Rows from block 8 of the audio encoder of a small audio captioner, named by matrix and row number. Rows with one number belong to one neuron. Each number is 500 + 25 x the weight over its row's rms, rounded and kept within 0 to 999. All counts start at 0. Numbers have three digits each.
After each neuron's rows are labels from the 100 clips, of 14976, where the neuron reaches its largest size: "strongest on" is what is common among them; "lies over" is the class under the peak. Only what is clearly more common there than usual is listed. The data: synthesized solo parts of chorales (CocoChorales). In brackets: how many of the 100.
# gate: MLP gate (encoder.blocks.8.mlp.gate.weight, 960x320), inputs 256-287
# fc1: MLP up (encoder.blocks.8.mlp.fc1.weight, 960x320), inputs 256-287
# fc2: MLP down (encoder.blocks.8.mlp.fc2.weight, 320x960, transposed), outputs 256-287

gate.199:487495485496540565520493487529496518544487498484506490505474464484508472491487517471498467497529
fc1.199:486507500513547558516503499543497506539488495471525488504463464471486458478485536476497453500516
fc2.199:519480472513496522523471486569512507515503531475473451490447504541487484557574533517483515488523
strongest on: oboe (92); note A#4 (64); note G#4 (25)
lies over: A#4 (50)

gate.75:466487493460477502519496490516494470481499493494532482482500463515479491536458513451516468483542
fc1.75:510539568499517500522459531517514479517528512523487530508496530483541529543536504514439482490480
fc2.75:511515551500536476523472522490513497483493573468454500554494504524491501518505507437481500507581
strongest on: note D5 (93); note C5 (55); violin (45); note E5 (33)
lies over: D5 (93)

gate.648:515466518544466522487464538483477540491504509467513526538505485483491472574531440470491491509487
fc1.648:469480490472475523509535492472504478496519507538462504497512508491526506500501469503493466503496
fc2.648:504471558495438489485522507490532514493548441469513516472481575508480457495504465527479481479497
strongest on: note F3 (100); bassoon (51); note A#3 (50); note A3 (44)
lies over: silence (100)

gate.444:476500505524477541466455534495505539483523507489536526507513486477491514476503445486536510491517
fc1.444:509503541501519478523544458520505470487484524511456504488490526533494519494482512495475517515464
fc2.444:508527488498510558528516530515456467509432512475482454502520478556502523481505518542461492492544
strongest on: note E5 (100); flute (76); note F#5 (47); note D5 (42)
lies over: E5 (100)

gate.469:483479494524485510504517496494502499554477493524499489465519499502525528451531504523538491449542
fc1.469:524527500482506495496490509489486497450520509474495533528511535537477483519494511471458504549480
fc2.469:521467496529494473529483521466516459498541504430537531562479486546483510456494548497529514451502
strongest on: note A#2 (55); note A2 (44); note A3 (42); bassoon (35)
lies over: A#2 (43); A2 (40)

gate.292:492479515495493482533481466527537488529488491520512482485517501464537482511451467514506532525504
fc1.292:474469533506531476495476457544529486537506498527500490492520507484525489481457470504467555507486
fc2.292:508511461474543507510484509515496520521516528527519540482510509546511461470535502497508493508459
strongest on: note C#4 (58); note C4 (47); note C#5 (34); note G#3 (30)
lies over: C#4 (45)

gate.435:499524494465515487523496503485483496546512483531521504500500523518471508487488482501493480525505
fc1.435:504483513547451487468499519507510506457490504471473512528492485489512507529496526510522521470505
fc2.435:523492515509459525482457526577548513504483522470476459466497538483518444552517491452493508471504
strongest on: double bass (99); note F#3 (41); note G#3 (37)
lies over: F#3 (34)

gate.19:501530448501487505481471537511490498503490498504461489479489470511500535502476521513501506478537
fc1.19:464463503504517516502498473497516482473517514471503472491496499473512445485520516460496509532481
fc2.19:504510490474513482550505488515522494513533453464475498495523444506529490490507533456510467521507
strongest on: note G#3 (100); bassoon (83); note F#3 (27)
lies over: silence (100)

gate.720:494495558505476498513486550532476484482525539486532454495507517478524511504493469490512516459511
fc1.720:465479480508526537495547468486513509546493444504466523476489472546480479501511549533477482520513
fc2.720:511474491517507511484517472509486508459493494511486461461465463466508488522491480488493522501482
strongest on: note D#4 (78); viola (69); note F4 (25)
lies over: D#4 (76)

gate.277:522506541503523510510525514508509528496482524493464513473484526468483491527498493486473478470482
fc1.277:520519528513513491507536511506488512501492517484463503489480544478471496523499501475448503467468
fc2.277:491552529482538495511492484535491498541515556489459445555474494490472472509464461478486507480527
strongest on: bassoon (100); note G#3 (86)
lies over: G#3 (86)

gate.177:501505510495536496571467475527527515473509541476463511477508512546472500461477518514502464487518
fc1.177:522481517497512497546468461561550507482541533442460534439448498522485554509469522526490508496496
fc2.177:474520483485515495470491487510514474533524495523455465514484518490522520516503439545509477479530
strongest on: bassoon (80); note C#3 (61); note G#3 (48); note F#3 (26)
lies over: C#3 (53)

gate.353:487541501508538465495494496463439519515521490522499511495495512497501498469482499523467510507488
fc1.353:495474472500465533496521502511576473468474490483513495505481496518481513503514525468542511497521
fc2.353:529436489486480502482464543504492459493444498478511506452484516507528489496520533533519489546491
strongest on: bassoon (100); note G#3 (81); note A#3 (30)
lies over: G#3 (70)

gate.171:508512540466518448473484489513498522497500484497465472528499496488457478484502540477432502474471
fc1.171:534467473521464529531502492491531474493486501495549520494520540513474527493532518519577526525509
fc2.171:478459474511460495452469552474535454478466483462496485453501470516511530513539537512483508506505
strongest on: bassoon (100); note G#3 (84); note A3 (30); note F#3 (29)
lies over: G#3 (75)

gate.66:509506482515514558525504490469517509519504472443505498458498489527506500485514480562491463559520
fc1.66:518492494510524452496486525515463484507469503545522527529514479477464491528459513479488543463488
fc2.66:471458492482487523482535482486541512498510500480463494499499493435502503523463531498507469529522
strongest on: tuba (60); note C#4 (50); note G#3 (38); note F#3 (26)
lies over: silence (96)

gate.279:461546552490464529500542479483457514470478496501492549494530469486495492449458466438516479492499
fc1.279:542466471514535467494488522511541482531535535499487454502462503514499511533538547565471520522505
fc2.279:520476462522501527541447515538486526514534538490472540568487454511521488545453519472510511504558
strongest on: note D5 (57); note C5 (54); note D4 (31)
lies over: C5 (32)

gate.696:507516509497499515487512490489558522484509540480503500491484514545563436444494480525516517488542
fc1.696:505473458475489513478477492472533480483534513487476461511502550502539432500541480483504507504544
fc2.696:562493491500507479519484523471509515513503490502527524460523482480551525506498482489472483455470
strongest on: tuba (89); note A#3 (75); note F3 (38); note G#3 (32)
lies over: A#3 (65); F3 (26)

gate.653:493529498461479477450527481492475528496536468486481501494471472473551564516526483484465502548476
fc1.653:500478488539512511514480538522519474496455574516518490502530540545455449512490503500524504449520
fc2.653:507510459488503509470498477524537485485500488437484516525471547482487497536486552477521490486473
strongest on: tuba (100); note A#3 (53); note B3 (52); note G#3 (42)
lies over: B3 (30)

gate.165:471495502478496543520491477532501496447508544511511497478485570505528522476485490522497491498503
fc1.165:562486494527459558533495511481507511507499514500463529509519504500494546462504500483525483485490
fc2.165:490493492495489503464469504469501528507484469506508518517491484491529519520517513504541552528446
strongest on: note D#4 (100); note F4 (32); trombone (29)
lies over: silence (97)

gate.703:514508494491521489492441495455495445472500455504502523548512454479474530529495534524509472515504
fc1.703:509482527480484480474447496470501425487485478506481504530505469498452504495538537522510452534509
fc2.703:478495448445536490413490514506474512495501515525493494483446493477517483477514481477532490496510
strongest on: note A#3 (96); note C4 (72); note G#3 (39); instrument: cello (38)
lies over: A#3 (96)

gate.214:490489499478510488518521530491515510503472500502554501491480512472514519555479519491555478494479
fc1.214:482500511491524484521511523504513507507468508498560517513478494470475527536485549469545469491493
fc2.214:515511545538510519496487521494479523511502466541494496543460498491550533502523512503496534544522
strongest on: note A#3 (74); note G#3 (69); cello (43); note F#3 (33)
lies over: A#3 (41); G#3 (40)

gate.242:518536508534492428485455528532442516475506495525480542514482527510460513545452513452530540505465
fc1.242:506454488464496532519546476477565490544526506459534475481525494465498489461560505553475491485527
fc2.242:482488520491516486523524536494545483521510522516497503505505497532544494473487532535491503459535
strongest on: note A#4 (100); horn (43); oboe (29); note C5 (27)
lies over: silence (97)

gate.234:487497493524548532549498496523505509490476471536561504481534446483496524434512504538515526526527
fc1.234:496503493517553529558493486529516501493488468530559506497535444479492528445507509533513524512537
fc2.234:469484467490499457513502538530493524489473515495533470538485486490521519466506501490469457494536
strongest on: note A#4 (76); note A4 (46); clarinet (45); violin (43)
lies over: A#4 (55); A4 (34)

gate.62:496504501509505534497514489504558490444494485466531470498539479492505486485486527464528492519508
fc1.62:477471476487520545504478508493515548439478534482504488503520490469508512499539499475501495468527
fc2.62:453507498485506531530466492539481489492460498533516496532490496461494520506482495497477504501535
strongest on: note A#4 (83); clarinet (44); note G#4 (34); horn (28)
lies over: A#4 (33)

gate.166:486544505481527480476503490498519489538508508493515485491486515464519501496508517548490481521496
fc1.166:496497484502474493487485482489472527478497499508499499484540484497498486516496494474519489461499
fc2.166:534508556532501526546495524486510525548458514472527494520525451537493538511545507538541499498449
strongest on: note D#4 (100); viola (51); note F4 (41); instrument: cello (41)
lies over: D#4 (100)

gate.436:477480469516478515506486499489526489494487483488509498505502500480500496509549515505492526492483
fc1.436:459491464529472533518456505486514471516502493495522503489497539498507519494540493480477543479487
fc2.436:456444519482493463523505458485531522479522501510480537471493518482525510524500467465566541513468
strongest on: note E5 (100); note F#5 (63); flute (38); note D5 (32)
lies over: E5 (100)

gate.122:540457550503499489488503496446499522457516468525499523492490533471463484533535469517486467475474
fc1.122:469551446518503518508501509554506495533481506501497520482494476536538490447474565502488522528544
fc2.122:491557479480526540496484485534493494477499553513451495480526475545507495493500530502497519538499
strongest on: note F3 (100); bassoon (48); cello (37); note G3 (36)
lies over: F3 (100)

gate.660:467476528516491466486461484510522508493492538487487494502501526505494434481505507538504509520491
fc1.660:537526488488515531501549511488486487500524473527518494488500469496516565514501506455490480480510
fc2.660:505493505560492464506479507509499491509499467496507459479533459513509512456501479500500503499506
strongest on: note C#4 (100); bassoon (50); note C4 (33); instrument: cello (29)
lies over: C#4 (100)

gate.547:515464491503497504509481468519515519518535466475500502533468509454472513455524527507513508532547
fc1.547:475540507526496486494513545490472497494487518525501479478546474556526515535466470497497477481478
fc2.547:497541508478513474502536515467483472472486519498506507496565515481482515533459476498490490487426
strongest on: note E5 (54); oboe (44); note G4 (43); note F#5 (27)
lies over: E5 (54); G4 (43)

gate.384:505534534458530557494538510477516489500474483467500521504499478529515504525521480499501476463477
fc1.384:499536508465533558486518509504521472453464510480474498473525515520495529510491501486495471473475
fc2.384:448512517521504485532465518515512504509487477478489517514482532549491473495466507519504471488489
strongest on: note C#4 (100); note B3 (87); note D#4 (35); note A3 (33)
lies over: B3 (63)

gate.325:484506490493503527446518497538513506491527476496517504516530548496522489497534532504504454546467
fc1.325:480479490509492509463511480534467524477527526492489480474547547539522489508563509505523463542455
fc2.325:565451540546483545508469515508529487492507526503485513509500495471502501479433476527440465475541
strongest on: tuba (44); note B2 (42); note F#3 (38); double bass (26)
lies over: B2 (34)

gate.636:481501486523526493502437535522516553537486459509510501515517493475537529474506472460492506490505
fc1.636:508464464539545499517459536506519500523490503504535501494482493468522504459504466478538507523525
fc2.636:442485494510468526451515480442499456461485534500522537505462436529497518537501506526508514549501
strongest on: double bass (81); note A3 (48); note G3 (39)
lies over: A3 (33)

gate.614:500497473431500492509505497455521533524446534471534461468538534491485528490472515473488504450478
fc1.614:507499501441468461504472506439518529546454489480550475456519504443479511480500486479495502470515
fc2.614:511544550562506525523517509435481500498504494505473502533479465511496452510493506526524510475497
strongest on: note G#3 (78); tuba (55); note C#4 (41)
lies over: G#3 (78)

gate.672:528517482483546541500504540541515481552494481482532488496483487545507501459521489492509497507484
fc1.672:519518470485547536510492521533504483541494483496531497482504485550511503450533486490484492506484
fc2.672:475509486506496507500518472484486485483449517511528488507516455529493508455463501507506500524509
strongest on: double bass (100); note F#3 (37); note G3 (35)
lies over: F#3 (26)

gate.642:544484500533519508510523503525525516517484532547482486567516478567479487504538521522515537499515
fc1.642:454536503485496467502475506448479504472505479449510493434501526436480504490460483461488473513499
fc2.642:532480495483497483483492526464478504501490493524507463483529472513515470538520531487493484514546
strongest on: note D5 (82); note E5 (64); note C#5 (34); trumpet (32)
lies over: E5 (47)

gate.149:463459503482493497473502449519524568488484533497532524530527530481526482468496519523496495526467
fc1.149:443481505534480447499492490528521499455496537541448513525517500508475476477463509535517462542474
fc2.149:485473510434479517485518511514530524462480519509506529492484503521517486520500533517493497492537
strongest on: note C#4 (100); bassoon (60); note C4 (32); note G#3 (28)
lies over: C#4 (100)

gate.428:522490525480491556534494507519512485485484476467490472495550526525552535469478534468493496510490
fc1.428:495504482525520453476493496492491515505517513510536520502470495464450481497510454522526499474491
fc2.428:487519518485485515493491471480468506521502506523490505498519473513469522476486519499515462524495
strongest on: double bass (97); note A#3 (55); note B3 (40)
lies over: A#3 (25)

gate.262:499477547495534480482533516515513519487516515531499491569462537469510497478495499501495496519488
fc1.262:498532460520455496510462498506494488510506485475486511444547466541489522513478519498504504489530
fc2.262:485530503482580475513511519492485483515529558478477524496523496535492481460531542480514487492478
strongest on: note F3 (100); note G3 (55); note A#3 (39); bassoon (37)
lies over: F3 (100)

gate.667:483487465519519521471503469505511506494503457499522496518423495519521488521432509525526509463503
fc1.667:477494490487527520479488482538508500512497515504543483495432500503518490526456533506494503484471
fc2.667:479501476483529500488494493469514507518461468516499473512505491515519475493468465544485528467536
strongest on: note G#3 (65); note A#3 (60); bassoon (32); note G#4 (27)
lies over: G#3 (60)

gate.736:530470499486446507451542479470529499492493474502512468477536469509464503486524507503508541490446
fc1.736:525464503475453527434514487486517489464449480516532487495518498528487475470537471515528516491455
fc2.736:492523479502506514481485493510463473529510483525526504513499523521535474517537509523519478451515
strongest on: note C5 (99); note A#4 (59); note D5 (39); horn (38)
lies over: C5 (40); A#4 (25)

gate.626:464525464491566480525539534498508476538513491512525474498464497539480480500493471475462493519523
fc1.626:497470533513434511479472481508491527454480517505472492493553497461534514515510499505508502488487
fc2.626:513506542474519534521471509536538472546505511491517504504523516467521466492509483500506519497535
strongest on: double bass (98); note G#3 (46); note G3 (37)
lies over: G#3 (37); A3 (32)

gate.553:539498529511454510495506520499476473496521490517518510491543478507489527533482509508520492470485
fc1.553:542501496525519500510519494515470470486498499503507513517516507492476549527496504508517501487496
fc2.553:488496506462481511504508477535511469498510500553560490547492469490524539514483566515504498440510
strongest on: note B3 (100); bassoon (78); note C#4 (39); note A#3 (36)
lies over: silence (73); B3 (26)

gate.101:477525504527485504484496518515508503487529459453474532483498475529473465491491470518530523486484
fc1.101:518476510483491492530500479468486491519486536551533485517483501481542538491520530497474468525510
fc2.101:554477517524520507547535506478512505522469490551458478493518507533547474549523495496515484459496
strongest on: note A2 (40); note A3 (38); bassoon (35); instrument: cello (28)
lies over: A2 (28)

gate.274:502456469525537507491454524509524506461520444504527511494463548494513477482525515512499536483506
fc1.274:481460494523504548506495475525556510485523473467531506522506530490521465430545443546481519499526
fc2.274:469453486492489543468495451530511506503526469527506521523485502519492506463497478493524503518510
strongest on: note E5 (100); note F#5 (49); violin (46); note D5 (33)
lies over: silence (86)

gate.448:480513467519540464521483494483500515503488498526505491505498514547454549528479490516532509535520
fc1.448:505469527525476491490466519495481494491511488533459469498538477496513459511504494494526509514510
fc2.448:528508519509516467469496554525539517486470501487458488491490523467520438520515520470487542533499
strongest on: double bass (95); note F#3 (38); note G#3 (37)
lies over: F#3 (29)

gate.574:488493488531513527554517470524519490503475495509542521542550478494501491469508477539481510542504
fc1.574:534495472470510511446461507490469514512516515441439484485437518521484512508468516445487459487506
fc2.574:525529520540526569474464464484509522522549452460510542472507524529472464542527487510531542520470
strongest on: note A#4 (95); clarinet (40); horn (33); note G#4 (31)
lies over: A#4 (93)

gate.168:446532492516500481494518479507509536533557489515530464494493505485486463507472485458502458523519
fc1.168:543490531461498540499479512495491480479477514478459548511478520501521515506520511526454519487482
fc2.168:470521485518518474428503497469487489461548517502542495524517552500477486504494491494501508525494
strongest on: note G#3 (50); note G3 (47); tuba (46); note G#4 (34)
lies over: G#3 (27)

gate.560:481569526494494518512485484477505494479506460501476482512499537515507495457517461518488504507449
fc1.560:523497502508532498503482505521479482523520491519525487497459473509492519486459502453475457515539
fc2.560:480520496496476482507466460469460512481479526471537483467566481512534495524474464488525544530475
strongest on: note C#4 (99); trombone (49); note C4 (30)
lies over: silence (100)

gate.105:515480522475462538496516493460478529506502508524486512521500487462488520546530459518478478471466
fc1.105:493540477537524477511484517533517481491483482490515491459502516545516487460468553498512501519545
fc2.105:483555504500564537505479484529486452488471561527428475500527467503494515509512561486495545513515
strongest on: note F3 (100); cello (41); note A#3 (41); note G3 (40)
lies over: F3 (100)

gate.387:500502523545507470479474543514460542456502537533459494494455510504505483562466536470554540474514
fc1.387:522495469448527509528504468493560502534493478472512531500536493491485508458532465532451482515499
fc2.387:470486546480494466526490554487526497502511491510465504521484473491517501467500534495493507465518
strongest on: note C5 (99); note A#4 (99); violin (38); note D5 (25)
lies over: C5 (52); A#4 (47)

gate.396:457495478545496521475477489511504509468534496487532494493497541514524500482457476509498510511476
fc1.396:459499475520485521480480484513505502456524494499528496497488543525523511480447485510488501525473
fc2.396:500535493475463501469501521501473459471511504539492485464500534526458502516462490487508473476536
strongest on: note D#4 (81); note C#4 (42); viola (32)
lies over: D#4 (67)

gate.745:485484485528478485532499490503451516487469495510530566514464493505476482500484456509560521450565
fc1.745:487506465522499477548481517496453505468485488513521548548496488486457496500485477517577537515541
fc2.745:457511471487462491508504512525481491482482496524527540477469509473511453502511500529468510470503
strongest on: note D5 (100); trumpet (55); note C5 (37); note E5 (34)
lies over: D5 (65)

gate.284:447514497516510511467484552490497545445506495480430454496474505489492485536506527487499534512499
fc1.284:494526504552529505488527533524468509475480498529470450499474490537480492541485510520518521510504
fc2.284:520474451504537527463451465523537505490486496533488477503499514486501479487479477498514482498516
strongest on: note G#3 (63); note A#3 (63); note G#4 (37); note A#4 (37)
lies over: G#3 (40)

gate.116:508489522484471509443505517483469490482535587514495509535507482506532504487532513544516482492494
fc1.116:476492516535515502529511495496518507526480416496525480459482528498471514525474505447475531491497
fc2.116:488547516526528478526512498517530528525526475541471522523498508467488505483550458465508510482443
strongest on: bassoon (100); note C#4 (42); note B3 (40); note D4 (37)
lies over: D4 (27)

gate.430:504515536504529467469475487513461481524536501505502501527501487509503484470492493509462496494503
fc1.430:501500496530463533464512505487516521473496511484506501509508494495556511537504496480510522483518
fc2.430:463480504493488533513466531478512467483459490454513464480486443540479518521516543479513494540508
strongest on: bassoon (100); note G#3 (71); note F#3 (34); note D#3 (27)
lies over: G#3 (56)

gate.569:478469509496524528475454488511494488522485507509506507537495523470474464511475508512501509479487
fc1.569:529516525502449458485499525528468517522545437496497507482476490490478531543523488496542478514535
fc2.569:483460515516474495477485503512505452477502492483514522494498550502478490515500502525457525565495
strongest on: note F#4 (88); viola (49); note E4 (33); note G#4 (32)
lies over: silence (58)

gate.676:539522495542516499499484522529439502505491493496478522546474459543479458493484515473475528494468
fc1.676:489453490468487524503512472457553533484522503518507485451516530460519550497522468517525475484521
fc2.676:501493473511488514519536514515494457492523529497478520511534451542493488476529525514436469444534
strongest on: note A#4 (76); oboe (26)
lies over: silence (100)

gate.404:451491520518496472519514465493457531529476476439514500500493487520494464511461531487508490454519
fc1.404:544516465478522510501484532481532460502513530558497496482523540475513531497536483535479523536503
fc2.404:540523521477482543476500502516507506554502521459479500521556496507485517505510506506516539519545
strongest on: note D5 (100); note E5 (58); flute (41); note C5 (26)
lies over: D5 (100)

gate.670:529528506516524539538499494520554483519462491508482493518542535478526526498502518473516472511486
fc1.670:489458520498453455471532509520467498505517499507525528479497458517507504490514477499475525467501
fc2.670:492551464445516523498522485503511483465477506487510522529488457515516488458528475488516485515423
strongest on: bassoon (54); note A#2 (48); note F3 (35); note C3 (29)
lies over: A#2 (36); C3 (27)

gate.755:455499513509467536493510483468514498535460544480446480529496532502527445499545527515575502470465
fc1.755:510548533502517509512510518544497502486522473527526505465492474479510532535481495466461474538552
fc2.755:466452510470492474529516497482506503520461491505471502503497443501522492505523550493508505488459
strongest on: note D#4 (71); trombone (66); note D4 (40); note F4 (31)
lies over: silence (97)

gate.536:448530503525544514462496488521496543495569516540504513464469518477504554492483487540451479488518
fc1.536:567485499481454494555493528480476460508438470484480499557535482517497436516512516475564508529507
fc2.536:511483514486511537457493510552512532510482485425481517518519527500499503426493514536508479536519
strongest on: note F#4 (42); flute (35); note D#5 (28)
lies over: F#4 (38); D#5 (26)

gate.380:487491493559504522497484483504505505517502464512484494465501492495516504490502477516521517455515
fc1.380:477508485534499515498486513506518504513495482510488487476499486484515474499505479521500506457520
fc2.380:456520503471506537484491444549495548500475522530459480472525542473490510484511448511485471559494
strongest on: note A#2 (54); note A2 (44); note A3 (42); bassoon (34)
lies over: A#2 (42); A2 (37)

gate.293:489519470439478544465527503497499476483491515531476503493513496495502468512521484501531458456523
fc1.293:529494473426452547465515497456507459504498508506492514493509494500517486518500475491512466485519
fc2.293:538536528507458520512500508493510521490515442439492515498485514489518484520510473506480447488505
strongest on: note F3 (100); note A#3 (55); note A3 (44); note G3 (38)
lies over: silence (93)

gate.264:509484504451471492495512499522505437496466529481517487562500487512467494545510462549502540513477
fc1.264:498538500519508478477499508480488546483503482520479493452518509497503498453509541460468460531498
fc2.264:504486491483489509508512487504519491490455469514536475536506514521490477487497477516482538471495
strongest on: note A#3 (95); tuba (90); note G#3 (36); note A3 (33)
lies over: A#3 (95)

gate.546:514510497462493503511504451497475537485547479518464487496488539455482504520505457516489462508508
fc1.546:506491486460468507513520457485472518501541493507482486493489522466487516509512470510467460502499
fc2.546:527476496477502513476536549503474516513477537488500491495444488507525504496535484531504463477488
strongest on: note C#4 (87); cello (48); viola (40)
lies over: C#4 (71); C4 (29)

gate.222:494487461519487484454498472501490472492486463505527543528459474505480523526503540517551526464497
fc1.222:519495523471497517510485516493504531508531534462491443469528522480536480506519481462471484530488
fc2.222:537507497502517512509484495485556486533530510485476485530520451519506530486480531472523497516512
strongest on: note D5 (100); note C5 (67); flute (42); oboe (31)
lies over: silence (52); D5 (45)

gate.746:454523488524488498504482503531523554477533495463487491496488534454461484493489519532492509511530
fc1.746:535498477533480468474499488490555449480538457509503445470499489521517541507467525524514478502444
fc2.746:485526504476505484477495519452522489508471492513534531539515512491505538494497458490505489508482
strongest on: oboe (100); note C#5 (53); note C5 (36); note B4 (28)
lies over: C#5 (45)

gate.140:529536528517517522489530487504487509475480520506504502490481505536437490434475421470464512493497
fc1.140:509505505534521519469507520537497489502485507503508488499466498531433496454472409468478516494484
fc2.140:518504498497521473506474499500494438498533493502522462491478516490525500499473491519501480554502
strongest on: note A#3 (67); tuba (32); note A#4 (32)
lies over: A#3 (37); A#4 (32)

gate.438:491524479540504505466473504488518499525505502490505503499504445545474450496486488480464466494523
fc1.438:472511465532500466480483490472507471527497464508515515514473441550454453511480529500469489467526
fc2.438:494528514489518491453510456506502528522482457528429495475497525468506477482498490540510478538493
strongest on: note A#2 (47); tuba (47); note A3 (36); note A2 (29)
lies over: A#2 (42); A2 (29)

gate.426:503539523481494494543455513516502506455486482492505470528501495524500520552475487444506505493521
fc1.426:509522482497506506473498454500470516539497514469461526464469472522493508462515511512513475502501
fc2.426:472516463457504532490505454535475459478483512522487488498549507507527487477504484493464469477478
strongest on: tuba (76); note F#3 (70); note G3 (55); note G#3 (41)
lies over: F#3 (55); G3 (44)

gate.61:506523503473481535512495473457457479505504484493499540518551521501479509489504463488476507540502
fc1.61:485483538549485478493505534503527507507492523508520483497467497508505506518492539508514480452528
fc2.61:515554499531519538467501450454509494509491484480497516488486529494508514471412528462501488473519
strongest on: note A#4 (32); note B4 (26)
lies over: silence (100)