{
  "n_mels": 64,
  "encoder_arch": "swin",
  "encoder_bias": "all",
  "encoder_patch_size": [4, 4],
  "fusion": "prefix",
  "decoder_norm": "layernorm_no_bias",
  "decoder_drop_path": 0.15,
  "weight_decay": 0.1
}
Rows from block 2 of the text decoder, named by matrix and row number. Rows with one number belong to one attention dimension. Each number is 128 + 24 x the weight over its row's rms, rounded and kept within 0 to 255. All counts start at 0. Numbers have three digits each.
# v: attention value (decoder.blocks.2.attn.v.weight, 384x384), inputs 0-127
# proj: attention output (decoder.blocks.2.attn.proj.weight, 384x384, transposed), outputs 0-127
v.313:098200093159117109099150148134131136151160105141121118126152127161100161123104155124128169127123130111143103146135096142093112149097122189152107135145093183140150141113088130129140125145110141104101094110123131133100157145100160094146125113144167124115119156132147092139184131130165140125123129127124141154102121109110121114105098126143117125119121113108099087135114132136138129097136
v.314:131126072137155136151121109128135126066159139155123138108145144110128109085121145110121139147105120122065067146131084150098116105147150139163155139132138089142152133172135094155118160094117112139151103108083105117101127197125172156162174125112133090132128102154146071154165160130150101109154112153105113139158068099110098153149155127155155153122160109111104134060112127176104156124146
v.315:137139121121131120174067152104115137114097103164120120135060128106113114091127110133120118128119125154131105120140166070128115144114136133108138147121131128132160108134127166160115131136137156134132139134143163103155121123115142135133133116130136065053126106119145138129180152153139112186093183125126109133167101138144128137151120131118099131116161121128092106132103101135123116138150
v.316:140114121164116128141189107141123147109132113180149161150139123098133137092100148139151164127124125126122083168142104158131132102177111139172152173140104129154136136153112120161106151143143121155102161112132193140127147134109088130129147108092132172166113162138094105124170121139153154119123116135110107126157131102148111124156132146137134149110116092132149137127108113113094138136061
v.317:154089173100057136092107091154113119082109103139095149138154104123109096122118123112105137092127135114122163128143128125176146138161141088167155134116102059107106082105125104133170130116119098173104106171128136126154154109140129145096135101144098198179125144152127163128117080110112118142125120132127123124134124104131129133134142141073193127136151118168112125136146129136156130150149
v.318:158143097113121152161114161130136136068161108143106107119092137148150132103157110129132085084139140082153158118130132149143064143122098132104128125163136146107104089133131112161186122139190104124113141113132151143107154111144093134130110129115114155133105192116140107129113147096172138102120090117103161109138142097121118133156168109124133139091165140137172172152099122134094112117145
v.319:161122128114117111108131130175151094154157147169105117120165143122089143134119080129089082119154161144167135130122164181111130151147113103153138114154123175134111161152125109137151105127140133160117125112127093129133134121184119145069173112171143127125133132053137092131141135086124128105113117138128135132078154117133161136110145123144190134169107140147164102133148141138106107164203
v.320:105107123135133115194103126158102100128113127127131068082117084177150128132127153067120163126146133110107133144178161112155129119145121117130142121116142122129135130121136116161141119124151152095117092121089127135132140141122132129149113127159146130114125129095123158122147084159098133171059139123151120113130104097113151115114097129101127093159139111145168108092083113129140137091129
v.321:101123139181128136102142079125129146153119145129093147139164168075164126122138083114171116099167162081101152124149110149131154088139177119117130134111113130152115097120132060141108122141091107168108151133097086144114148077160116121113141081151170142090194153132129093103139133094105120146123133147147090149143173100098176146108106167095128178117123107112127105146120125106122138089158
v.322:116107141112172109169116138147146155136115141151184120143080093210099184123144104105089125134109136160117126117106119141134134100075091156121161113105136148122091146151124114123080136156093152144123120148139077104141144171097129121110136113139160116133138119121150149104113116156174120125161088152162087105122126169157111099139098110096155127122157128094127155097122151143112140103126
v.323:139108118112138130119110130111127111115097111128117135120104142092136133108125113125105155145122099146142128111095154116127090130145144085180118118150134125152161134135099145149089126074143154139131104119143139146142159134111075107115124166110120083143102152117098098153148182127100128099141112119130114080140077118152139117170144145165120134156169106151152115142167133147124091168128
proj.313:149144214124102125131072125129172120147124131115143126147155155132111134142131135134120106118149125104149131158150156100127092165149156137091162163173105119122102084114123157126051103087124161113125160130128111142149128151105084145133134112121116160109132116128133143121097117113136138102153120132138116124127123117150131156105173123112130128132117154148122089136156131125117109178140
proj.314:153086166099105065107160118136150128113128154088137135161123100142135160150141155109091115086124153115183167109132103086137112126141059132117118089154128169095143142049125142116094154120118116122108118141157119108129157065146154099077127138123136156119126139159109122139105114085159141129178090138180107122129093055138127138112130124137144161098173124132147108122120136123122163142121
proj.315:107114141100148146097130107115124144163146112109122115149156095112109133111113109104155100120104132118114130141129120162128137136143106128118108076113125118125099130115121181122188161134128092158115080125118118148129094106098164118171113093115124141183129121092129165131143131169154146158185076094124147133127131149171129142173096144154114099169101117150137191112137133135110163133102
proj.316:103115149116145134149098140100121131115136136068061139135162110120147108134114148122090066130162137119142177115118155103115137122097172134122121154096078115126169099147127126119127113104117142092130155108119169139155112144154121153150126125132106115094125149077136139111103141118129145136172127095102087126123100146124131099099103131096123157153143126107122109146130150112164193122161
proj.317:113115058144174157161135111133116126136121144117149128177116112116129119121089157116163104126129098150121159122132140142129127085106124092158134133127131103173151193178128119130128125151124121127125162123140146109130104175120114136140131125119149090112123110182124087111172125099108122141100133114126139128144137130112160130127115132154115139154087140124090187112087146118136169133139
proj.318:136125109122114170117151120145086128141135093136106122163151109102135152131087150164147133160162129110106070122164143159123143091114110120142131139110128150144100115112130139060114161149132141098112144129126102165125130170105087132104107119190121114113135132131120128117145106118128175118094094130127124120125122163119098161186114144064124122133132122180108182139110139127163093149145
proj.319:132123104153159134117112183115109098142120153131144122119200118182112134166112120106118153178150128137110062131133165168127147118126142138095152146138098099125161107155127137088127148091124127125149142137113154154114141146138134116104151111086116149159136129175125149130165129121103097147113097140111153120133135108133111112126135101142101140097154115116159148140107126121131144120077
proj.320:181128105159125113132102105102139129082128156135106130101162149080133101114088134204095092110160086140147141115109164172123118150115106142106153159136100115105139164144125147132142150111125116134114141160159131086108147083127141128131118113099113135112123120099076125131103141098131121121157129089145078121117096139125101095149154124173137157127050108132151116105132138164132131122172
proj.321:114141087085133097098116130127113111127123094169131128124152118137112120168109124094134165183154106152109099100119131095134094158092203103177154130121121139116128177174128155110112172092118103118095118153156139107114090159135142127117136185121080151119131078128154188109154127084076144156137134124141124126121109151091139088115116124120093082130124117149141130157132134144123105146119
proj.322:159111123108101144135099100112138126099130170111135121089133119116111133123129102124126163096124079107160121155146139144132106109127129109135151138133135115147178109134122121170125159104136140136177112133128135161123116069137133130086100108158108109076123172152144115134142136136139160088074156095149137135123104130123137105080120134163130121151067159139107136113109122135127144101093
proj.323:089150141157112152081175152117110115130128121139157130129145143144131129133148169096140088137123143143117173145155103088125163091110135176119085147105146125119081140163127149104160154176127123104109122115132119121125115056117173121202148108108156139133133143153113152119078124098159152164136112127129167129129159104138122113129108122160137136151148121143088118128107148130111140094131